config.yaml
model: "self-supervised image encoder"
dataset: "stained colorectal tissue patches (NCT-CRC-HE-100K)"
train_examples: 90422
crop_scale_min: 0.2
translate: 0.06
method: "simclr"
inner_norm: false
patch_size: [2, 2]
widths: [64, 128, 256]
optimizer: "adamw"
beta1: 0.95
max_steps: 10500
epochs: 29.7
final_lr_fraction: 0.1
Rows from block 5 of a small self-supervised image encoder, named by matrix and row number. Rows with one number belong to one neuron. Each number is 128 + 32 x the weight over its row's rms, rounded and kept within 0 to 255. All counts start at 0. Numbers have three digits each.
After each neuron's rows are labels from the 100 images, of 14848, where the neuron reaches its highest value: "responds to" is what is common among them; "place" is the part of the image that holds the peak. Only what is clearly more common there than usual is listed. The data: stained colorectal tissue patches (NCT-CRC-HE-100K).
# fc1: MLP up (model.blocks.5.mlp.fc1.weight, 512x128), inputs 0-127
# fc2: MLP down (model.blocks.5.mlp.fc2.weight, 128x512, transposed), outputs 0-127

fc1.253:129070150091128123136176093167112098133115131113084126092129096136105180182130079105116152123148089175063117091190150118069134107163152137153125170186099148113130164131092119140054134096178155122223102144139148142161111120119129143111100120118107161219187122119144164147123164163112106122148175087142109112165122164130112180152175178104109092158152057144118086149092099165103101109112
fc2.253:153151168200086146145028112113121097101138179102140158130111122113158120159134136115105139091136160099163153093093125178165090136142117097116129107102176113210140111104108202196127142098131119162056181092129128081150170138175103153124192109156098087137127124149090131108175111119107132128127100084197179106124116111063124095120082112098114147155174169133117098131123142086181127141149
responds to: tissue: adipose tissue
place: top left

fc1.97:175166198108160107106138117107161111055133131094146107117139096148160131128096156052113103077093132079123109113105123160130145170095133163102138099096063123168109158132098116095138121145124087203135139116185117157105141127144135141141199122117119165108080120099096067092127100156150148186120038165082141062127091148107110049166124105156114165148136144073119155106095147133139098155167
fc2.97:152146162178110104131130153134155099110198117057126076131109133141189118170118109098082091039083130128133177090131115166098114142123097140135089135045127085156131155183094187123099147151121215155105128105127109131119112133129114161142181123126100101103140077099142147176115058184138140173093086108131099104140101121100121093148104142138144191127167178096165087129090126101117106172107
responds to: tissue: mucus
place: top right

fc1.220:183054125161153176138132174105157085078128126144139108149151196138185151153125116124126139143105140142144141129148159082181175095120176110159122089157143173144103137102127102078089102124066107144147142167154167125140153112159185157074095086096111145095102171178169138066113147146138085102104169160114185175130157147202129058148072142107157148149125153128151132123090139075156111122178
fc2.220:154105119078076131157139076114099141126101160159154130116118155138098156087111147128178146136128204118144106131103176077122160146122095114080180133089116184123153112142150089148097179104139157110140140107136098094111103137136046178118116129121174111081122113179120086074113126139164106151119117087066230137121133088119133177153191129101089114111108082133080178121177158153197153110088
responds to: tissue: tumour epithelium
place: top right

fc1.493:128153087144067102116074154138069118082133072101130129162117108104116109138118167111099181157125128140161172120083138098111102123150079135155096138116167151095167169098123141163168164119098150130124158113196139189122100143184062122061112129106156108180103097120099111117181139166163119101106103135145147172100123134133103141073113150197076120144096106076159169179093177124157093193186
fc2.493:151125113186105104150089127176033034165145133130122203172038146109138101183129153127155128160149150157137140126129083154140079142162144150090091074103124121099150176126061181134111143110071128084093141091180111099182102085114109175153094110125100131126152114165128126110124119114095115130178125100093132122176139110167167134087100177088159150138138116114148149104120133185127123106110
responds to: tissue: tumour epithelium
place: bottom right; middle right

fc1.58:085149184167068135122128106099090080106157119124200146128127152143145167116140167067147098090072102198203155193095157143118125149103142174154141122122142111168171091137108198094121063141108099124108112058103175116125116106157121169128152152124101076078107159072122122075110118147114137120194132093146160159136120096122134060110150134116144113154118133108114138116103077115180106091175
fc2.58:191156118172105116124102127129103064135150156102131164157065126118151127130114150069138110120126136111144079120080104117122081182122161138147100085068144142140167178113047189153139166086067132090126134074190128053165130134156122131157155124169140130116132103115070130084156140149105177094180112086157119081169097116158127123082127099098157095129144192098136167148111146171144156170175
responds to: tissue: normal colon mucosa; tissue: tumour epithelium
place: bottom centre

fc1.235:147097142153112139077119106080102132149084113147172150137140142133133167121150161079146176127090184130184074045137149128141109169104187164148150134172117125059131126113132095128103133124178066108220101121109123151135117113138150137110061182115153168135082128112084085097142177107128116142139157144206127124121177109080147106136113116146114055174088122077120085083152142183135118124156
fc2.235:153115093139141128113168169176124112159170130118106171137116118140128137187093081112140133122163160110122088061161046084125089139127147143153121120130154149135115107176090151102113084069132074109153098105219141144129085152073153114166156176170151159093161116116126189091117129142087168112188159107138094060162103112130135173095125129072114112144193140170072144150180097136107175128112
responds to: tissue: adipose tissue
place: top right; top centre

fc1.208:176191162154160118144063169072180135138133092123119191129125142141167113162136158165107142108096113108153157115114134158154132118118168108119081136164143138161123156038082030195137104107142182144105107129114074124160096028131142138106106083160108121094149143136179157121107119126155107098132121137166121127119142131164129068141104094173098140103170121089124121063149121162162115085085
fc2.208:167143100074119139098175135147084178160136143144150143104102073126097136139146043199147144186143168089102056147120134103089130107146088112195131175122161138113111135139160090082102134151172113099104079116154203142117088168117129087112114165125111162162132134111132180127126085187066129115102137129134102133075110102101131152122170085141075100080158097159168120167182092158119122138082
responds to: tissue: debris
place: top right

fc1.322:090114104108136129112063089165146158153111140129171106160101106145091119106128145159143122154196095133135055115095127096187071135109145118092185080150134137106161113161157128124146067145149125094153128161120103095118183108179192109190144105145184131117079146088099191176134176078111146098140100143150151133067119153154179063113169105109128110080133153152149163051101129097104158118127
fc2.322:101138114129089114159080149146147106178168126152093153125088148063148068147116096172161106156159151096161071068137103126201057161115123162131125106145134149134150119150087155161121128159103092140117084138137135088131161150175099139167136097144102137104098173192147170087176163062108128085147114184113164153095133094138205160149051152160107114077142119112155126131143109095128131155063
responds to: tissue: mucus; tissue: normal colon mucosa
place: bottom right; bottom centre

fc1.287:151184109116111103169148126137145117124121113161155177085090116087115153162113162138156111157174064123136107159132100086154110156186209132133126161107094173129143106123172113159056120093162133125093130117079152138139169140187091145106124075120169132045143116112112123131125130160126135137184113136102110145127165148091135215128135165095096103091150173117103112157178056048160127072161
fc2.287:138112083131124121145131092120144152071155178135137145196130158148135159154104084088158179087189132167149132081080131114165048136144074144098159133149128119164173126138102124151118085123096146122019163130106144132149114156112162158092128139097148158094092143165148094116123136061127080075177118116191161155101116112184147143103119138155064133174152108152119157138068129148149111118057
responds to: tissue: tumour epithelium; tissue: normal colon mucosa
place: top right

fc1.279:173080143164079144086134068107161161130108106170090075067117126142119165138068122080211126146124096123144132165138114218130112123168112113117108144101112097102120126191133111086097129082137095126157175098127084119095126159145135135147102177121156101151109097173116159109063147129152101094111101130079137119151173098172140160116136168144096168164059117137100145123140127213086162085168
fc2.279:065110088168122160132105152135202129060204150084118112168127128105106110163080081158124132095156122122101100081120087070139032126145132149160132146119167081167135127147130117142146085174060082144126155145108140138121107149109161138113120115118144166121125155113154155188127164097119181096141077174166130154090114139104175105174115128140155118117178137130152154099112143048093084137058
responds to: tissue: smooth muscle; tissue: cancer-associated stroma
place: bottom right; bottom centre

fc1.498:156074188130096131127121143140119073114143113091099107074154173115143131118151197106132067156157114132094122129162139133109116134159137127071135128168133121143076150128102121152113138139178094138146126101110216196117087123078183140128153130053190108198117143138112097090172167113118100089107163102123152104102069188132162148103105144130142124156159097163058137174076149126188134088130
fc2.498:139138167159149119167122132143096132128118088090171133133129144123211106095134135076107142089101110161130115080100108142203124139094141116150132122150080095126184101085128166126126087169071091098157109086108094119153124112073157114147104117129132129143099143173186083091092147100063137145163180136211095162149139074099152138166138101138127068173171156099135128121074137048130113055118
responds to: tissue: tumour epithelium
place: bottom right; bottom centre

fc1.240:100122119134098103149151151082120136065081140125164125169129108096175139134131133148102139100079050041142106146130147151127136130109127126115092110083122131170119197173192120147142146114154171106145096077068130104142166133108142091098136086079148163078111170107125169136128113083122155183100099095092186094158073165157126072124143103199119156161174177123160099124175170139126121183122
fc2.240:134124123128090109159181165158177116100144140093085166127113138067158060121146106189106148169109150075134118110093139112139133090091147118180134139158135159156101124110164136153039119125138113172101085147110154168102185147110099120137142131148125125122134135138138161156201165168163107099066138141106146138045143102114157092183106079099168133106181135117165078084068116081147083158070
responds to: tissue: normal colon mucosa
place: bottom left; middle left

fc1.137:057067202145142145135091140162149137171135119197103135116118157141109124106130193127148106118148079132187072124127068134190122120141121147120162134109132166091144174173035188143136159097127082127151165127148084053117162074180119128118131141131154103149115091117101153146156087119091118152123126152153151122129114172082143099109140134146166144072147198082137106160122084105119189119115
fc2.137:123111139181105065118098132126101104164110135137113140113134096119131189113143184050146140146058116124164117169126098152179111156112155115108137100100151165098119118154065145149126191054157110076154124112180154149122115109084119148152116176158159145097133127101111140074112114132157162126182133105106113141200145117138157133091126115057127110183095172095115146157181128181162141100231
responds to: tissue: cancer-associated stroma
place: top left

fc1.504:115037166133086118141106093159177064105190130086101096091118144154079111163127132092145159109177138160174119152161128099116122023166108177130097101179148121154152166123156157114141099090114101157160107105101150135138155062077146146100070147133085136132124104148170131106111131100102137168143124102121083144174110146134111075095093137142166194149123172152142103165178132147152159107186
fc2.504:169163141093191144146180137106186192210112117160112133122140176133191172203121139136136089181112149108161156110137137107139164131127110112174145134179139168145084094118091120139099107097121159168141100175179105152114179120110160123146092081087124087114124106125174131114145098196160069082156158165109143126105137116155176143144148124063166106086119087142110152061132117137149162150084
responds to: tissue: smooth muscle; tissue: cancer-associated stroma
place: bottom right

fc1.201:077121109141083107173146172129177120140141116097102139091102173073094083164152121148111151122127141123108206150108143184133195129157143130105086091105117130162086131115181080139179123155116141156211125180096087113096139094137170114147141126077085138161125125186134162102131124195175119136117130109175149168111139109118113124152095098189103110145166119161142078168079087141096055177095
fc2.201:123119181093153129130092104134101113203110134171068139044160067097093174161131121156080093195116054136155125127140132115104141123138113132123129168132083178087103090118133130090099124128170130115092134142170191141114105108140177116095106151105161176174139103094142132148137112157101108111155137156105050123126153160202125127088174195151138173135169089163091111101159176108139167102128
responds to: tissue: debris
place: top left; bottom left

fc1.283:186162112113099141083128038158104122141113075112145111160162186076121148119126158050131136106118105147139152148082111131133173124147138119122086124136151169155132154139147127162111120109157214153133139079126099076123142097152121118140115037088159066093111149092099104170149074088121123164162088079137156126078127104154099082110184139168120185132178128118079123174143140067136130098132
fc2.283:098158153127128086148103110092121083161094115169083148136152142153086120121144198119122169156168048126102169189145113112145180132172141124088124129128186146133149180137105150142121167114133135128166117122146094097140125110140117088072086139081218093162163143172115090153112146103108159132150128091113108134179082156122173151107172145080124125133046118151072132102209144100092136104195
responds to: tissue: tumour epithelium
place: top right

fc1.180:132155049094116080124141110164042125105160121103079165182148144116119059143153075157141142129115157118049134116128139063152181180192112120134119158110150107097150115143143181148175113126147113088127119084110179116088138129129090073157110121145111105077146216115130115103150143118082108104147100111156096097173118160129143098065083159166088109121102120111187124162160114127138143157092
fc2.180:106113173097131133130123095145144131130103159101138094113176170159106167096117149043133112113091103153171166069113130095144133140160142146124127174204100152142091101120093131133100189162078154130194131142162041105117111112131158162096154156126146076136147072140170132121143072092144073172148084090071175134162142129091107130187149130095137148130088102094065159120122143198143117093153
responds to: tissue: tumour epithelium
place: top right

fc1.502:170197197098130134056075144103121179111140129093132112159160169048137091079081151098240104162126126144121105088119141146157122103152103171116162105155109201096137098135134098143101181110116134121132136140090122109178122116142136105154119138122100179171121164132155161064125149117133119131161107096135175100100164102109150099183144089110140109113173108108108149122126159163167129097210
fc2.502:093058104157156159132119137128154138076115147128105122112116136138122174178100066077141132156061145098154113076139085111183099133108192134105119140102088136172143168129128135115187102096127166155052164126076170125108167101167147193100207089134146171091131071120081143135118110182140117102114119162131139114093120127127084097140114139119137178110095133085140129147075168145213141109094
responds to: tissue: smooth muscle; tissue: lymphocytes
place: top centre

fc1.120:102116144078080148119071163118137101117129113149115101108180143096092125126141132131188070143100129143160045124109076130164113134063081152095176063120125119068117102112145163152150101166133110095120123124161149096103121130157156131195149135111096101191050165142084154168151139125084158143182087125141150168120112159183188130177153139136129091134129157088090187084077116114142141116170
fc2.120:163138146175128152118128177198160090151116121167120108138086119034145088124081123135128098181074121107115100120093088120214070093109190072129143087173120141089171084115142177157119116100111053153118110154118165095130151103168129121133122066136107161140119135130080122096155172154115163132189138131125121166168123164128198139138122148120167089111128153100139114116162119167159173115180
responds to: tissue: adipose tissue; tissue: mucus
place: bottom left

fc1.21:114139151087173132180158142075190185113111135146200132134188150134143146182137129119145140146167098195178147100123099107091156076180128120103140188116111125160120110096166088104068127101136133220108187154136124109085157149099078136146122124090112114149117056093097085137114103210151108112110146101106159145117134122155091129130148115125140123129165113102082161057075165131160108139119
fc2.21:085071198105144161174106142076162148131036125154100127090198131135119174125168106128110109163120126146139134119141174117132153095113128134116149193173119183155086070088133076124125181168145159121148115186122139120127124076136131100097117150092085127164110114146142087144108088121199045111120101145098175164093169095171101102140155064140108138145090081127089144075125127133127109132155
responds to: tissue: tumour epithelium
place: bottom right

fc1.159:181131152130102081135186119144149077104140132137180160159117138053201136142111119086096108142087140145147122102142103184146131123124104124094082124082088172138141144136095186127127143094173099135098124060167141121145141152136152150119132165175112099107160124116106174082143112071129112136148140122130124152151128083116116125122061134086113173181176061057192094146184185178147092114178
fc2.159:152144137109110076137120164173148100194134076166071170062084132097122104136148125145128092194104178146149132199130123138159161091143184068111079116139102179112128113123110129118104121112181093124138069137151177126127122090114126151145092105144111121124197144140106176116108138142075120153158198092087113154117153111057166151139136102092162089158176083143163094141160092064129085135141
responds to: tissue: normal colon mucosa; tissue: mucus
place: top centre

fc1.380:149114113156096082124132090138146111113081112096164129210131190175106108162140127086126191112169078115101148112147177175091102169103104182120111141107126143130155164138133094148083114091081203090101108068131104129172107102182114144091166076092142149127120091089124166175113132058082130115112135169142099147137082109104149147144140178159050188155119125165153124136134116148162083115155
fc2.380:089092119171093073135140123178114104136189079133072155151073157079196101189126158112134103138117157168142092156119023116176134099149172095069065143096140171120141148174063140165138134117123154087204097125152129101151134093139107167102147096129137127118171098118100136118174123117081133132159179145132137175131115169143166123105107137114168130116086070098119104141175097112111126112122
responds to: tissue: tumour epithelium
place: middle right

fc1.66:130128119138156146113132139135111139092148156105118133127110126137160092104172147109177105141170132130096116117127145042192129132046151152135133114157166167129092078149123048110129105165141118132134140108121083115123194128176158077150161102127140131153093156110120098147155170111106179035142105159159196147127122152077144128130152102104169045049125185072112137086140151153115075161096
fc2.66:121114116160105143152128196116152096120170142101144154161077161061198078150039105172113100137141182057128109161113079141191109120099188094137100101078119122150071141094124154125106077118102057114086099128167162123094136137125129120163096085189091144093085138154099143141109151171121162075135152156173147091094164108118151114158120104142159101137181126146141136082118114097098135115119
responds to: tissue: mucus
place: bottom right; middle right

fc1.314:112123153094117152116148095117167169126123156109142080143162114083054138128131097100082127110127123182112153163158131165080112147189093102095135128113102117084148182153106140076160101181147136102132132117141132063107101142134076122096122163072127107142123108126184105173118134161074121218088131169117137125109118136119130141164195180115093166153107108212094143217128118111111196156101
fc2.314:140133093115162185148114125116105185111175147106142151112095112090177090146067124106117124088147166080159114092159085154102074186161068142135121104078102101141104145140153124132124126150140156153054163107160109169093124200168138127171126102135104186110074133192086132121165140179145135103103097129119135082099139072164122114149095099124117157100202148123167126158113153139153154145032
responds to: tissue: debris
place: bottom left

fc1.331:147145161106150055142117048122135125106082177148140131104115147153074173163139094067191077146138120104133147127117158139183138108159086121099144093151053140144127084173134151097151138145139105139098123138184111119143143100120182134106088199052131073074136095134107163076123097145127125158129082073071135117141159146155085110139122186117101125143106111151150149146134148190169165140069
fc2.331:138152078137105110143144139147106130156172060160108138134132156113089123084080132145176141115128104146124177166116083170139111099178159146089133076161153086095165092156105126130139083103162083087160137113125150178081119104104088110174113145109117143129143146186165115142121169156073120096155191161101119136180188142121135174068105163077093088117102189130105133218180123161078152101148
responds to: tissue: debris
place: bottom left; middle left

fc1.41:188161103113104150128116163156145136133192146151140112154110144157135077151150105102115124119126112050103045124083077087175123147083155104123142101161119147156125085130109164142126107167151085085157078144139090082120161114153117169166097143208123200062162056136087160149182117191121139092147084117177097104160125134094140136138120119081181086107143144138121120113125117187134122097108
fc2.41:092163091111123069149068114127179137078197161076154141172149178096147079166122096112090183096157123097091118097125124135130062136133119145117140111101163087211155130155160120129081085130136138182094172152177099110134122158124138134120177125082150119112190141170153116188153121068142098094111137146213166114073108106102126162157138120137076141101126127153127156077125118125134121117077
responds to: tissue: lymphocytes
place: top right

fc1.243:117174119081147157125110153130127168139052129137125153112149098133154100113168160136128118150188098134192070108102142118093108164142128183123112118171120155151157134189168128120163122111144075170095108114126111096128120182151052150036093153142123161117157078125099097166187126100137161135072101128172133107135103167144151184096151105152131135060092066091100092106187092101117132077108
fc2.243:151155145116136162141144130167102163149069093142150120076138115064123133078069134104158128164111131119133114162080133144093154192171119145207144127115150113113070097165153087113124191132169184133170091171170151136070161146157169082137070129180150143172086076145123134136156094104087163150120130135131084132145108106134094202137164093178170131142100089118154138152183075118160133125160
responds to: tissue: smooth muscle
place: bottom right

fc1.439:125151116151149129138132150133165154075174164153152100110103158136165131054140132156134131125101082106067131092098115129193094063088148117133137105148164162181131115133146151139110074114113072089133130169159141181128180126153186175154105101108170150155112163134166142205118147110155135104137098113147140095103155144114149087121131165134122077161146172170157052046108159110133093209083
fc2.439:142098079091121162159147143097111160109108078093148124121121129166128138143100089172159144107123119143138144165106186131142178128090100109169104113136092108098099112106157115108093124176124079133038120090111179188105155145063122107166099167165097186147095133175145130085123142188189112100127135122126096068134201111181066112123064164168113116101197107139149103167121131172111135147102
responds to: tissue: debris
place: bottom left

fc1.494:108123146173104163119143188143105139158114137148128134132124117151118099181109144142115094087121133111136104167135079094100134100186117130119109123080152112138195104106146110161133156076164129147048229130103080163093124164116112112134160079140204169086159070105111126181147132133159109110062149151137119099151173203078111133137136155087091207186110147116166103132087141129136151140161
fc2.494:130131105180104163094103088158101086137137083082097136167088130059141127083125137161118118148095190114146117165067092173160178103140170043100047079105098129073089154115168199157113117132149139104145097144133117139109156105144095162121090075142148142072158149152103120126101148124112154169100154126149125187150126140124158125102051102172143145113095109095155062151123115138161135129177
responds to: tissue: mucus
place: bottom right

fc1.183:110121146164126155131156156166124123132157125108153101121148050090100136120116123113156111106145110197117189145196117101050184104155121159123084113214134126111148092162112177080161116123142109180063103158154111129097143083086113066141052124117088089150105150135218141117085101190130117119164161138072172144119142115133094163132116130132076146148087117105141135141087123096142091139114
fc2.183:132161093088096081169143084152140142192136118144191102135143141075115103130106179098156153170168104139117159113119151120161135143191105168107146127212148165155189076104110082154087153148171141076119113141126095091131126083109083088107122153096104107118129170164172124155139139073095105123120098115165164137109089104157132189153164170146113163131109154140053156106161085101108089110052
responds to: tissue: lymphocytes
place: bottom left; bottom centre

fc1.446:105157128120157116142179068139111140171075115144186094128162143158069130127194150080155128113138114156133140132091119091127124138174107132075107096164106130149158101102120151093097123148110136132150166072174137183134117165097105110060103159113113164168094181143053118128135189086144092085118142139113131082125156166077037170093143107117184103146086164068131142066122101121138114093142
fc2.446:114152104160125097131146079099136115146138088133166098166150138151053127132160147123123170149146043151063175182142142080127122098146164147077099156140092101113128045116153157110135086165119081074184168148096103152100123074119154128076085175108162128107092186133167115188104139104130118198154133101119090149176129152124105132087155170145098108113128137117081150146130118126095100074184
responds to: tissue: normal colon mucosa
place: bottom left

fc1.196:123161153132159116164142146080157120109117090149134143156115195148126077144110143083178165122135142095098128113081168164094126159100104158102163095062155091140127131099161193114145123069079150134080176076124101134142118080094132136116156116156140073117183167185135090179117122117059148143160106085128130099164077128116051121099131148094155176105119144131185126127172070166167145115190
fc2.196:108194162189064093142133120166098099112112095135129122125135158160130131079114195122135128115085145158169158141117113166145158095127122150048111115101091109144168112109131113138113126123147174139117139150089106116121165133123089155076055101089104090065177135157152058109118142063154119208137152067143158211119144108106150095124120141116080155180088108137131129162157116076167138107174
responds to: tissue: tumour epithelium
place: top left